config.toml
encoder_arch = "efficientnet"
dataset = "synthesized solo parts of chorales (CocoChorales)"
encoder_widths = [24, 32, 48, 80]
decoder_layers = 8
decoder_parallel_block = false
decoder_inner_norm = false
beta2 = 0.95
eps = 1e-08
adamw_lr_other_params = 0.00087
Rows from block 5 of the text decoder, named by matrix and row number. Each number is 128 + 24 x the weight over its row's rms, rounded and kept within 0 to 255. All counts start at 0. Numbers have three digits each.
# proj: attention output (decoder.blocks.5.attn.proj.weight, 384x384), inputs 0-95
proj.62:154140133110116132121110147147129102144145120154131108132128127088117104152159124144145148146167102136103138120111117168120145142106105148094148162122139136139135090168104151103135061122128092128122162125139129166154151125110109154086150121123135137152131162136105117146118118094109098151
proj.63:136096152097160120150120128106138139148181132104129104158108073137163135125106135169098128148146141076185129120097142122105113097148130086148118133154161094119133145104121105090104115110142120113127116122123147123100150141128134130128124122121120096136137133163107098102159089131090156149
proj.64:106128155122133161179078125145141147142076104132177158108154121145118165135163124123085174169152111138127162169113119088124139127103113075129124116138147155153090120149154175117145122164160137137152169133120129106131156133122091107158100158104115143174133100111116113086100151130114120129
proj.65:114129099170145137129141127159143136075114117097151149092130154117128099154128171119095167129100155127090156180193156148121131146097148175123095133177138080069069117142108133094130144128117129082178155161105113118121127112130125115166146153115137139164097115104128080133102094139134095166
proj.66:125111138129114141127157153095134091131081145137130144151112111129097157135120143112122098130109146142100153147141111098145170126115078141146159117158099108143134142127153131146094136167100133094091121117121143133088107129120133155087113158157106133155139190130121137138121132097126110139
proj.67:131109081113119147155140087147114151112143110140160099115174125146133089138119127146136139118126174139115155133136136123089158148064104137120098126142177148097130127124127136108109112100120105143136164093104145175147159107084128126145123144129110119126133148148150116141125163104136132116
proj.68:117145117146129127098129099130147151153150090108162155133109117106111152126132130104149144168162097118113079106132166151106105104109123123130091201134126142130151104116104132165115101082124114112093131149162130118155131145173109150101138159109125092104163168111133129149113119112117149107
proj.69:148171135145094125149128140133131112115141134130170119114119105125127147159143100119091097085116158137136128127146171141126097146119150104146160129128089086096114110090115159125143109141157107167172134103178129167120174144114135113137161099106130149161132124137123138116131121158103172131
proj.70:091136127135118119122121147125113114126120116082107125119126114131102109137115149115111131152136144116141116124109143130152134113099161122144141114122109091079138112114107101114162144119122124153181134134199136134139145112068149150153139137120124121140133138169132134095146085171145183173
proj.71:105125152117172109084114121142132116130126132130090126114138101126126136118114134155118106118116113088073136118096164082061132159135089143087152143074181181126071146144132119096104150098111119128158100116135082132146108108134164098119101168119135077113093176118128102122103139106158181171
proj.72:136084149131123090089143122155102124129169137127107173112117153121111133121132114130171124126142124136144104137112111130110127177135161122139127164139099134101117171135185160123144141118111158120139092075098121109145158106115107141091156150126115120124125151119157131157117088150137102156
proj.73:140143142154132152100133147103117111160139135098164146117124095114137118156137103090133132117104151129170131143110122108098128134146166098103143185125110072159109137107129140131121118161137154101126129112138137124111136123112149127146099181161127123157171182141117134116139139114119129120
proj.74:121092140082094106167107145108148170103164105150150116112128121171103130109158177114131123094123126107125140114142101152079165133153135105093127147145065143126091133102091154175105186156169114142139145137136181096143118140138114163128117169097142130155115094168128128147120080089134089143
proj.75:164111147078157127105104137138172137152129116100156171179102143114142110135105172142125089124115116108105113163115137107113156103139140125145102138123122130143158177134120129081115127107158087152192170106136119137135116104083143139089149146117125100121101146107122122083134081128126139151
proj.76:165134117136155165084154108150131127113127140138134162143165135143088123137141125129134108118134120153123132101109118138082072106093152155132141152144121167146127097146145178118115133163176124115149146174120121130107130168112187138092137129138116113120069156086129204141142166122163137151
proj.77:127137078128112134122124093123130118119113090124123144128128144158143117078088140114107093108099139110116143128159150117114143132175154132091130129144135119116134121101141131131101151119110139135087129114118151137147156141124153149107143118141111121097139138138189138121129164136157132131
proj.78:118105092183123133161095106113111151120124137121106120134139139161135109119106138127075109134114120147149194126153134120099132125135134126114129107145092142101124125165151150154120185108165112126156124137084103084109095168123065146136127177109122148091118085130087124123081140114138100161
proj.79:185161112138132160126125171105121129183135133099127107178138114121127163153126163135129138163141111107170138115081095141145161086127161140090101147153139116178120133110125129136110105132104143115118119136124124085146168106113148138120147095174100105153108075127166131141119111145096106133
proj.80:139154184123147158143174145104136133134157168147083114169135093112132102143137106144179124112138125131101117104104130171132155138116100123148165123128119117157141119147149129129112100104140113153132121059163113108115149148109108129153126160118135115087110099127121094133140143164121135145
proj.81:135155133159152145134118162141113079077153129143128095087151140161155087132098114141156131107140123157116117176174124152113151147149145164097142097140110106108098152145133108152090148120109132125131116117136169091086155154169133177143106140154132075100107088126146162093095118152091169115
proj.82:156146131080135080150138187111097108104126162153095189128130099146130148139155134158144139142127126090143144109140171118121137177123150144130111127111143096136128149120117157140111121170112164125106157158114151118134103171152122131130109120093110133103148153108109116102062128138140120106
proj.83:169116110140189113136127137130133145133081136102133164128127105124140101178136167083116118168138155126125102143117142128106107155099182130085082156143155141114121148094160141097114113158153158139104143100094124148118175117112168133121144137144117090149132090153103120126116184124109127126
proj.84:149137140100136134146094132137111127152172130098165103121092147115104164131120116103121129088127153096115133107116160113115139129113138127184124117142172137116094183153123076136129136139112118138128126103056095132139137117154161145111147167131145144127150116157105122147135106102125110134
proj.85:114083103152154143127120090118102139117097138108119143137120135146133172117098106132116134124117077112106100169086171101183164124130120138139138092153116127132069106154174141159139094094149148173153113098164130110108129117099127128108173103083087138165132107116123188099125130129129104175
proj.86:121145122137137077144123118113095102128151114123158150138127127150125106100119098120147177107162174065138114110107140088136145068148186110112119093125114119137135112099107092120136135140115133133141121162142117149143132125125107142134109137119167097146125130177130168114124126124136117128
proj.87:128129129139091116108115104123108131113137069132119109144123112163102158140119129115104128126150146134149110108137139153097129146117138149094148140110142161166120094103110155143123123104134168157152107118145133117149119128160126107123117128105120174124126136134114154123079121132120107106
proj.88:139140149092111109089143152136090126103130170170080132069140092092169154125121143130100094130127120087165153084121112163122132103131152103171143135139104144113138166133132120115168127140148070128123115132071093133149177095139155118121113134125144090121116139164116154114150144143113110176
proj.89:105114169118115092097144147106125144148126075140177120133127131151127124118138114145165146152109120122107096154146133115133124118138105122124127083132131160129108117137116160126120068144120143150135118140107138133118200136139100129116157130151153087112142144115153146130084081142106117134
proj.90:098139130132095103100146093161133086105129086137111160126163107173136147101129133122090152136135130115120104156129164114106123102140100161118100138117129113073160151091106107111135100134148135167139091133175138173132148093123118097115103136113114147136151151115077134149138176165161146108
proj.91:127110128140136143123140116117136126142136168124083145089138148157132106116094142141123145120133176099113128134106156145088085134137145113165108107118136113091145120128123121094184122155152092131101089119139126163173107128127104132137121115136104127106143116157119124121171153119143110135
proj.92:116115146133119114100112119115130150174110125152110144147135064095093102110100130092155093173119159132109125102153118123143089120140128131115180119144147122128144120134135145192157124109121118141189147133190100131159089136102121104134124109187130137130166194156113153166141174104140137089
proj.93:108150173094074110086135125089110147135164079169067105119143132155101086140087139177061146129176121120087114147113120169103127111118131164100119173108166126136139129116142140141170154123123125105099159139114102141147120108128141120148103096130155123113140148108126123170125124133132155118
proj.94:102118144113125147117100130109148114126102121147135131139116130087140084156172123162126138125124139099156119096114110129100141090118087091130148110136097123177139104170141103129119119130097134124154105124110067117108130123106121122144109105140107142125116145097138096148161108139120141154
proj.95:119134144059134132123157144115117133138153127119121100146126125129102154161133121151128145123071094159145135094161093134085150123135166146146127135154105172158134154119138134110154156144170136098148104116116150074106140143116152123116134113153114120118138120135137088123177108154113127093
proj.96:084113124149150134124121106150091174139160139127112112126162122127122106103173121088140100077061140123149137136197117099141099131166160154121100130096133145116135133133096151145132129130125108146052133108148143132114133146165133115118107119140100105153088101149126153102185129151103129110
proj.97:132138110169147126126111123123088127105118142096176120157091146094118132134159150116132125129092110120118113196101133080148134106108110123129080142132099087140125176168175134142155170126134110110108109152132101178145110149075113113105113132135101118144145136111135140110105101123125102119
proj.98:137105126146129119127124099118169151139134127180112145121130113146109149127130154113128150143103129104116153140153136144148147062108110120177139106143096167093121094120099173114121118103166133132131094098162086150148153114123113126138107110148121100111137163116113127092129118127126145091
proj.99:090176095136139118118111135126133109131129118109161135086164152165111131138102085146141148113135125105139147107133172096165117060093127109107151078144129096150140124127087120126131124139115146130072118095093147158134142160106135087135128134154116142127146072119124155142146163100140126140
proj.100:127129129140125116138163148123131112092143141103169171179136096150151136118160115187126066141105101146121142082120153132150122137174080167105161146102086115123128122099097144151139123109139138108140153099114122163089144118113125126148100184113131155141178190108129100164108099101166091163
proj.101:145118152084093133159152142156085115126128152130145114125143156137154179142147096092130115152161152105112129136167074086115091081113143106180083115136097143148131133103115126118108121125118135182169117160131138126121127161118122101099115116100169129088088142117134133122127115060143116113
proj.102:109094113160133138152137140132178119126095132121179115103137136138127158165133088106107118120099120119141168105107139116132113098105127123104127114135102130098089096138126113122111134140118096128135154113182148123096120156110104190137118126084150110154133123126186134099130183127119135120
proj.103:162066163155139115106107097150164120083131135163130092118114130147103124093136118107129107119111130109133124083168166102168093171111114171165119143107157164139139093141147119132206111111119098152159119140097109087101108143114139169124115156130095140121141116163123136103184135104116123161
proj.104:151152079109158148169141127160129132082152152119146112138108148102152140111120137103119132110131116132129113133125123130100162135091115112121144138171188120129138126166207135129112099126074105161142129105142114147158144117124099135140137128089126150126089129127124119147106121165149111125
proj.105:127135150101132181142129127132130071153139150131153135116073138144115119151159109094175111087167156133121113141107103126140143106138128126145105120107096089143132126093096133112137170150125141100112133131132133139153126089111121138115165125122122122114101080147137129151135136147118116139
proj.106:114117103114105126117104147120104174133163117152124096157110113106129137160131086105119123113120136159152145144108149118144139156103143141144139125133112121180170141154113150125137151113116102105143130098098162109130153129168139123133058148138159116127126105137113091139125135130065118126
proj.107:112106149100115109142127118130157097142168120088101139162134118080171157145148146115133169108117143155113094163098116147113126115097145107116151079143147102116076166139111119123161126118101153126119151073155126181170138122175143074128147079173128151137103146133146136125132140140126131071
proj.108:172134116116167143151138090132108144150136128081114133143127096094171160124120109161148115133151153144163131158132124125152122150121111115125141066123170134120081136136194157136125106122131111126154134152116136127145128149093129085139119113108141168131155154140108170115160128099138111107
proj.109:146112113140127137096184138104093111148138109135117117082102133116122143120127119183122135125132126171101114121098130137105113166162134163106151123110107128127129158097096133146077159127134088133123126144115162162124082175160121151146131155089092106117153101137127158161119117083114139134
proj.110:146137141142108139116157153103112143137126116143119159122119139167125146149174177127141132135096094105126125160144138122092172110165137164147149109136107074132136106116131129134152102122108100099106136150113133130143085113161195081144130111116140100119116141131144136100125141160165141128
proj.111:111122167169071122147104150167106155157150117173118153134117108119147151117129103158095168141141108097096100162141148093139169122174084138185119122087117128100129164127131110117117125135157113135134155138173176146101098151109079116161115144130119132108138120116102132139111115148102150129
proj.112:097134118094141148154123125137107094117163094170134130150109171149147106083121160124170119178172136153133138142150111156153116158126174150129126086096095116146125156154126151119117110155185115121133145147087121137127155117116150101146125111162157127134155150126149114108140107131140136145
proj.113:138112166120166138139111135175114112119126134123088137110154128156157111117142116111092133110094100094124147124101112111085114126169123113148146090106105136106148175162078140122137148114163096139114092117118115111120141136098145152149127078083109152106113103092104151085163142130125159131
proj.114:135122130153170118140122116118168090132150127116119070170113161152129115097157133153102114158131090149148122159136107152150147143107109119133123147111118082114109166099116099086119118120148119086105148115084148122105172117153141154130125125160115160101104140107130143151162108129106127102
proj.115:162156123149148144112180117166120112120157156110087164192163122126170123141131105154129152145153116114129149170114143120118170120114153125143114091162132116067103128125122130107089129121134172088151073178130125113128131131130132111117171143142155125109103135115135129146148115105122130130
proj.116:116104132098150170130087147087179150136129160120134100112109127098144114136110146131083090192120139132105130141149123150103148114109121105134121133116155093122123139099128129096129107089144109162151133106130142117096119133143124111156096149136154110102098146072145129134138150123150100119
proj.117:138160146101145126081148096113143119110147096134130124141172149109131122125137120131124150068119124117121132131129125090162131129145145105160154133121163135151144135142129094142118111119072126150117162159102152143134145165144153126138124075155137123122111123096109130126138117132067102069
proj.118:110141125121120107139110091110192105118108131138136123183109109101109109121154104124116161167071110159171143124114085146158123134138184089124185125107127112149143115110144143095134134117150162137164125145128125126102139117084154147160149107115141104127085158105128131125132143140147116074
proj.119:124107110103119117099144149170114142156152105122127141096080161102156099110129136170125127124155146118123145126110091168105112114137168128113119150136105127087106150115112124132149165141173136164145115137116132138100171100127144132136151146129132096151119161100134103088141110172079113126
proj.120:117105142128112142083079101153108124129115076118108133121122124140107123105160137144094174131140141120135129120086105130115132175111083116087158130121138129148133087129123151126144096119118166135145125132157119132105115101151144126161134132136091112167162113120112143171136119153157090133
proj.121:120157092095113145140099131114118135089106132119181136127106092101143167119126110122129123149160150102099166137126167141133148140114111107153101140149130111110129126145136160102122107153133128082141130151151133145145131114134113158116112114146171135136148099121144163158153140189111102167
proj.122:093135107147142134132144099145159108143112114169157102105106104146125124099150078123142132101132131168126129092079146103126140102143093138113159086134136128115120121154124149140130112117172163143158107112125082145123171093109102135114173128142090122157144119114146095120116142130143135100
proj.123:127131109097113090147174128114145120146129082132099111137176113152136140175158167094141137121138162109144153139153159210081130146125136165102102126137150108150150153103102117114106123144132146100164088082131163091150139147145121142157118177128129100138131149159150128120098094115140149153
proj.124:123134147117093135125142125132104113134075151140105153100118160131141144141097153108147155121135155110136110130128111173159106118145150120163098125128128147105093122115120127147095163164100097102150173113057105115138145131151080151170132128141107141119140110139096134139176128134129151136
proj.125:097166171151123117104150145120158125161123141114091151099202069136142097139144086135135156158132112110101103110103128118113124097162119123118151118106163163111082136136104131149146114116137098133093097105132154142135143132132118120154100188185147100111157073119135154115130140126131121102
proj.126:158142139151169082177155112111127133109115129185149101152132132167127182124137141153171112147181134157152120136152112123158111139100144142153148140103163151099109129098153146103091099106095097135151105148109109113110116162148105124125146134102101089136139135124111144084100116157122169140
proj.127:110095146133137110124133120103138096183158122149094104135134161108129096147170119132128130105120122096129118126107085109130120128137189128160215113116104109125120154150162090104124141112112119112129124072108101124157139131144122106127153103116068116090088105131151132109149111110129147118
proj.128:163147130117096104128123124135150113109136155146115138125083107088151112110117114134126119153095126133148128114129113127131104152122128140090115130151154118133110106147112099078108157122123128142108164182105112115128119149103125139149109098117135087130134158074128134125106113100150106127
proj.129:095097146119129148159151163138126140112192127115156104124139118130113106122096168132135159146091127106092123141118162113128141168164108166115159116099121139116116132132152117086140159175124175154124127091097104137134131089117090141138136128100116146104149158119121131121120108083144119138
proj.130:156133177134130111130146131107144157121101141141125121117126167139114089131128113148111146123139121136139123136126113136102173129090126109090149133123167139160111115106108170152152123098163144129111133097118130165123152112101102147091125122130097093105143094152128136136118144153068112142
proj.131:124141110120117122129118129150106085143102124115106112122116141102123115153108136108101158134103090155131131172132109141150127165111156108134160162144156125126114118136160163152123124175167139099159097114125165111086152106111150064132124082136106093155102116136110145094143130129104111122
proj.132:130150167171169148165120143125127082141116151151098116156090127141154111126171133095137166136135118099174126134088088143077137162164156118081127124102184106176111159102132105090120108146124150109112133095155135107130090144137132171122132153177161138080123161124129159105113122148153134151
proj.133:112124129178169120130133095139156179154116163149114141085138130113124151119129121108119131126130116138085076096090126128130143123090148121092149183103171177117138145127126098134112096134144139138142090122112113163119136128110086123126106180153119169137145094136137089122130038134118120163
proj.134:107079130117111125157111124089144153179119151134144160126107088121129136162134140142114135069150140172125098147149118124141195101083122098100157084158140121110106132144104192132133114106110122111155158103135137137150170120109146119128129137100138164127167132110153149177100130130130155153
proj.135:137101158076119099093184129096108156161135157112131153116136115155122132161123109108129147146139126087110170056145124148079092108104113154135116144092101131119137148121117114140159114127092204136131120067159135167140113132131179118140115123095138155164117126123122111138092159097162137152
proj.136:128128135079120111101160099101142099107109121141119118112148172149114100116154126119139132136153127114107131092148084153124091116125140111129130112109116144153144072129119200136140086106127120135144099125117181112112125099139113109151122177149120112167082088165136135159125108132095153112
proj.137:163069157137118147154128155113128122142152094102121149132089112113120151122134103158148089127120110142107093110126131167135142135095108141099186138139135103138113138174167116130108124108151156143144146103163141177091159120088145119069132108153091136154117149119097158149093136129142101148
proj.138:118113126131155151147144130151145123131105138144131095129139099115123129155118091134171132106138101087074084134123162130145129143167158112134118125109168119128092130142104107155060164135165126105124133137150120084148117163138158120119139105128142110157144172134144142095084073131166154176
proj.139:129150134105145144081149120132137107107137111094103113100112105117104180131091161144148154147156105125096131100116154151118126137108136154125141132136175122133171158098101106108127152151120129099100128160118176109101106122094152085119121127132104139099115166140153133109115099144139128142
proj.140:138139113135099128164116108126127171110123145126205124195162126095131153151139135110116146153101141121140117115156139162141124120117132146143068155141148162117129127123148167115154133148150135100087160157099129097107144135149125143129114119124146139130099096145099083098120086123132119130
proj.141:117096110135099110115126111119146094176101096162122166131171162086125076135161140132125133108164132093154126152177104106131137098158122134119151113125111133135116133117107102113144125082145115130149106137112143141121086083102137134150140150164159152124110128169121138101094166133165173127
proj.142:128081138108133120112138103145115107112130118157104108119124144102133145112153126155129133150164114094103116136135111146130111107163125129159134104113111119144134134128114121116070138148134109127100116127126170130085138122139141108106114119145138140128162137146143115142151073127156155081
proj.143:155127125105142088107146158164104110152123114125124119118128140160153114130160061129178152105157163144194146139099151115116137142135136127113107125089129066118133116133100138108123120128130128134115128157151151095140104125105125105091107192146145111084140122133131157134108114154062162134
proj.144:132173112118142088112162120136103112128135148162132168139175116113127082143158180119127144133143141167100133125167159098114157112089116112146115156163118120172203142129091147133161145110146141108097126139123119126120110151108116120134144082144184114106153132131126132129122116076111140129
proj.145:163126095131095119122143104155113143129117162136139122132132130183100140117115101115101123155135145127160101125135129121124139159146130108135066139164106129130166133163172116156156056119104083122152140105132140125091149139112099134126110112138164149148116150158123151091140109112157106147
proj.146:115148134115141089114112134080128150135096151107102143146097132090131106118133143149088116151106136122154153147132102120140125104138170137128112087130165143172138092095106133124157104083075120162097107167088160144159096106140124127124107120117131123147141148127150142112114154061145118149
proj.147:119121092140089160124097136113121090121168114130174143139106121101116116138123114148141126145144165117149091124089121192103111164127169141085143139090098105137113126116141122125121132166093151160126113137134122117086102142101128122121092142157119164112171134154146132137131095129051151124
proj.148:120114111152179079156152146116134084122160121067125112117156158119148141146085131155151119163129171153134155107101130100179132089085146150110160140126100097074149122102153114130133131116127048129135151150115102103091138135117162111128154127129112145156170127137140091126115130107146130129
proj.149:123139085115076141148075130103161151118120093161106173121145112125161135122119143098140106127106134137075075160151164087124149127117145103147129156134158155079113133169092165119134108139150063127133116132129101109158143125127159159121134119133166110156144130114152145133150092133118119144
proj.150:144130109192154123131122088146102124128102115134123140100114153142093149128111097141106137131196117111145126132125128146160124135161139131127130144134079132125130107135112166118102120102123132126110113098129084152130122104128087132148126153079113132129138113138139131135102092100128090153
proj.151:121117171089140065107113143109082149106165094155112139113140122135105165148153143157152137130134150108156132117118155142105135172143135119126086153096110123110127147081137115093120180156145124157128141124113123099115105124145116111125096135134115143153134112130154104111118111108134143101
proj.152:185101133091153113160150174114114122105163155115145122167176144124154105123085149098131109139144122132122142076112114174108100138145158131153121140186125109141117114151155110149158184134117113119130097156117127123141132131114108153127123097173137124109117131145114129111128117112091141127
proj.153:089115141131093141095132085128136163116102107177161089114132159083125163093119102074138144137096123130122089163142126089107148080122110123191159105136114139138087144137165129128152103125124139161106149129187114162145101153081132119116112066105136115161127148148073153130112120107128124179
proj.154:115086118127155131132125111109096100154139127115154119123098118116121125161134160142133075138097129130123132146107140113131144106173156143116164125131091132174097146161143120167129143145131104122171111150128124134135120138106120124092116149171143166129135155112128105162108103122125124143
proj.155:121151118161102115124101151125123120150134138123108100157105146094154128125109106113113136178125140110114122147124137104138097129100137133123143092158120151138144126174129109123091145092110118140134111120135111149124148091115155133118091101129172136119128193125101145153131136148176115088
proj.156:133099161115143118105105169167135136097126097116128123129132132121082140118091128170098091085125156110115147096136154136131093142158117148135120129104100112132111122100117142100129119134140124129069129083205149136095090123166105107140114144139163126132150145145070130111126162128117120146
proj.157:130128090126114139132149171116126137127124125163148134137137142169110099148099092156128137134098153158141104097116105088120126101148108149099125109102131117132147169120127125148114116171102138125117145158116137124125093162195101140130137109126115103119139089150126100114145103113100131106
proj.158:098124176097121082144089126172106146112115099097132122132175136092150170159111133139112120110167123123139195108159126135139105129097128114132119154103084144125100141111111153115157112128125094172123139126120116148092134108138137118160117163129120144162113142150126092128078132128173138137
proj.159:159115153086152086142123151150112094149140126145133128129104139131147137102164078148097146168153144084128150135134107123115118124135188127142106141058137074136179105129089137153071143139145130154131120118134184169144149154084117158138095157112180129150156109162166127102133173106128119159
proj.160:094133174091109137095118115157156089138131129108124139149157063156104102108156124132130144114112073070162132106136150138130123097188120150146138137131120113143127129154114131116130117115185115139118139092107154104117141166170156108157118165127146090127100078138116090118131137164152138129
proj.161:151127136167150089129140114146154113128139074141114117099149119158153103175144094159131108137143142123089103149120113138128135098152138160115176130190139129148128148190111115131131135078114157119147147143137066126130149154090185113081116097160137136109106159118151129112122141124086146096
proj.162:111145131164088121152149153124134122119131131125156110132113138151124132134147145111156131139141120096137100081129101095116124155093159163115150122082112144119166127081116123148131104087111104144129125126129108117127140120108149179085153133082127146122098137072126134109096145111133138102
proj.163:178148122136148116121144150137114102129133185099141159158169136131102123097151120128150120146114169124174136100128113125140108173147135125101156119105110142104158149134133112133134125161141090138135124132120136083129105126117144123094121111153115137148087096134119144129137082137132113138
proj.164:125145114096092114109081184162108115102076108158117108114115141085148111152126130097121124132094138108154126136129157151108185161116105126170072134131116174097129131163126181091074125122074104117158170150132136152158109130114088127124147139101153161151190132131133131143131146100146122131
proj.165:125126133120118076165155112107113095127122152137114139169125119123115149128120121150105150139096131102135141121172138149114108132145099140124166144126137094150132145129122096095084164111120171126129151114126098111150162103145116091122123112160114115107126112123128132151101170125111104079
proj.166:120123130163103112146129094177159139121177108164107165134124112118113147116140156156136109107115097097122113121118148133132118130137128169108116161140161116087115111137151122120149092137147103092099109148110126106157151126129116142127116111112150094134099099095148119113127140139127117121
proj.167:153146103130116138114153116154124113117093109157123108121136093139108176142101111104137109135149134151178159087142088127121122123082151144149126138091116109156119142130140122126135146160124132139148116124117109073090092107126154136145118152127112124112138142120185112109091120161143105098
proj.168:130116143163117131128152144166145103136135162123113121152133145149130129134090094154110123149099114094139144150098147102121120141096142145123130114092145105102169137118127104158072153124105079162119131142156128113157113129147122125111138144102144119137115138116094157136089141140158136141
proj.169:138119120130153112158131118150148120135147120133130171129155134146148074102095109116121139147150117120106120101146112111154104095157136154076102150126132161098131120155125141133091155087117099130168188178114089150136103156124137141105110138157155086128146152133131073134087135138128112086
proj.170:170123095112150126127148147180162139140092132096162112116113111113105137161148140093128109124078103116101137127134106148147127137168138138140109118109110109106116118132103124133081127133096130165163126082106114115136150110168122164143103134138145129131142078128188107159136110145092135121
proj.171:142158134159092091114118111106084152116133122170121176131136116147137098135115110140137140083121166121153128171094174117092123149130137132104136162123176111137159112151150153136121102151148177131085102141152133116123116180093149181131103110110167142064152120135163115116130109070125152141
proj.172:159126130155110111153135117119147141131116132130130119129143112113106147120139139143121114127113140122143136128159135144139060149150130118148113116088114124076098162077103128110140127168124113132170167078134121127132125130116086128161094196137140153133149068134101112117102124136135140165
proj.173:132127121126175102130160139171129099107126143124141132086093113110107129151144127114167114152144141133138124136163152148131104170130172107176117143112154173156148156147139116112152158125152154117095193136115141111108111123108152125093121128126133123071147091113124167120116129099122095095
proj.174:116094157136149085188132138134094069134094127166131149096125124113133145135140113130144075104121114153137149109157113105107103146152085151151126136091116138081134162141129161117116133100159138085128118099157131139156081146123121142148089130138112162161131137135134142116125146142145114143
proj.175:168125179155124094126139144163144096135140158140096125120096130118162127119115145134134112132151146087119132164131123158130091139121141098098143131117123125114129133101130107125130181106141148104127121092123108174161112093136115124168149116138142094129160149164163174158111173154125142150
proj.176:113134121151122139118166138156147102093133096062153137189146170163165116153123153100079132143118123125116143142108112135114130098095107148087141127151162138136104155119097106138113092114142144111073171131134110124170148115153142149126171091112156119116110071138171125136158117098094122097
proj.177:163113185120080123174110187147110117123159147160147137106096139119142126130149150169145132085123119138154148134168123133115122153136149160128117098103101105147138128164141134086088142134135105156114153148133117106110140098152145122177130153167127123079127117147138092117137199107137140113
proj.178:094099098113123169123104150134113092151097105160100119124141142145131121117143123148118148163182143120098120101093119169203113121118141076143093128132137119129134114116086153158099162120112133127080083167118137098147089139174151132147126115166219138137112098189133132132139128073123139156
proj.179:122071119151116141145081155142132101110144081122180099177104136123113101095138143138110091128126111155164149172143123159139122105136094183148142123125155091131107152145159127088090128124119168108162086107114158116094106093108147110103157110155105141122129151133135068104134083153103135110
proj.180:116107118163097127176159150081089134122106123114122124160100111134127149094112139178128134140117150141157142093136113157139108155143139174122159100187115128170089124097129136144146133135118142099129141071149123110118122134118152077166134115124096134102134134145085123075119105130122154158
proj.181:140062100099108131140198126186117165139133099162106103137132124136122103127138113119113121116145095105069147123139104143095094144121129141139142142129124176126153140112136121149135154131130114104113116124104104153128118136144126147113147166128153133144133106147129141096106117113090091141
proj.182:123163081111153118112141110148132141114142094141140098141104162137154107086079146080102131112112149139149149130150091145105114074141125113124118099130088133129160105133113103102172110096158118108106149137133138163106152142129175124112144062151139149145108164132147147114146115125131107073
proj.183:137134164140148118129184138176106118128110163110131111108141098116169127151135160093123102117133113121102138096107099093131132157127119127183128149109122130134094112178133114132137156126111163131124144131125094153092129107079157103082148107141141132160146117162145168118119110146113100134
proj.184:151109097141127156108166115131142138148127136143140145138132146136139114104115113158110124103114126077114089147097113090146098129149128169152108125144111163117153094128094122120160113126191155116120098125155134127139121133128136128171119137090110075099130088129086130126181130130102142049
proj.185:109163131115128145119098153110148122131130127092119102103117112180113110131140168107120127110111091132165133082123097122088101106180137136117140110092082114149140156126122114158111153112131133125163132108129159151153118148130161132154131084135127139145129178162089145108074178124134105137
proj.186:147170134136117144117139103145168125101124162115163124150114165128153120121127143106129127141108120116149119135111171145100154109111104151142092139084120142114135103147110172153156091149165121152109122098150174146147169074157105141130079135128166095135132183137098100102127093140161134126
proj.187:108145114161137124094140087120135104084126075115129105118116140168121152082109102144117140149118095161097164119118135135138147098093106177113112109125141147142090134123091102140151100148066116118155124167148087129143144104148127173119105110116176135112123125127140085141112126101091080146
proj.188:126140094140114098106129095121113130137170131174126110148117157176119130124136138144157094108146119101174078145091126152127138110152122161126101125117108102118138105163150121102108083153109127152077127112110127114096113121140125127111095159119124083064108146064129116108114114139101126154
proj.189:183121137113150131138126129091152122100137165168085085129162126140124082106137128140147127136121118140157057099133172142141158131129114115149130161148122107104187165149160156104139106161131134109136107162109108129122121145137113121139096120131156102126125132135151118120124160102131115150
proj.190:132158153142123101135144115169112129105167135074136116139145199173110118127094135133125143137151100098103119134114169118148086128167142159141135114105076116152111115099152143154102144140145101155119118101104137158123120132118123112102094139166133106117135124115121120149116131123133124166
proj.191:114096143150092127085139125131143091105111142131111146152139065152128170170157078176111135151119132123146115081123135134145118103079108132090133146105123172135117113138092135149084126121087145071142137114103160139146131156112124123137120118121112138128139141119151142159157143108149125116
proj.192:129145141115122131112145122120113149145090142121110146146134129126133123095171129134105147090126134101119163156125120129136147115126124089156135107115131149159162115067116126133144146142126134172139141150115107136119161120075116099168150159112084109095074086134147158129141156171132156129
proj.193:105138130131135104064153119143128150140142099164104127109114098113093144127097121151114145126151143135088103140106142116097140104091177124117103090114118157062104106102115086075131119118150106120166138104139129132145111071105114151104110159133125103151122145124131112157124122139137101143
proj.194:158149118166114084113165160134136114109113168058156153155161127114172119114099115148166119107140131109149113123174074165155155125176155147107145156139127121137120157125109148155101113089131156124122134122130153143118132139109120146093136096106063126133212137137121125160095133121091100119
proj.195:118142140140127167123098161130146126117097133131128141099141127094134131125171106104132121110101107151127111139110117143124126110140122140152182099149098088133128168128114180165151169119129099102144120122115091168137125094098110102090089118117141116143124139137116123163154117118133111118
proj.196:100143123141104114118109132087124123160091160170094167125106119125133075093175090101127133069131139146142106145115058141121148120080177114132156143191115129145104143143173161145202103123094100134104126148145112114139141132099091177140117097137113140155114147166133120140178154115105129127
proj.197:142157142097137092104110123158113133124125121111202113119086101112125111118147127140092135132134133122124131137139109117115123169123107129097127107173113158121141108146150154142106104136129158113117135146109170150112135147138133164156167174156131122149177129150123123146114151120104163114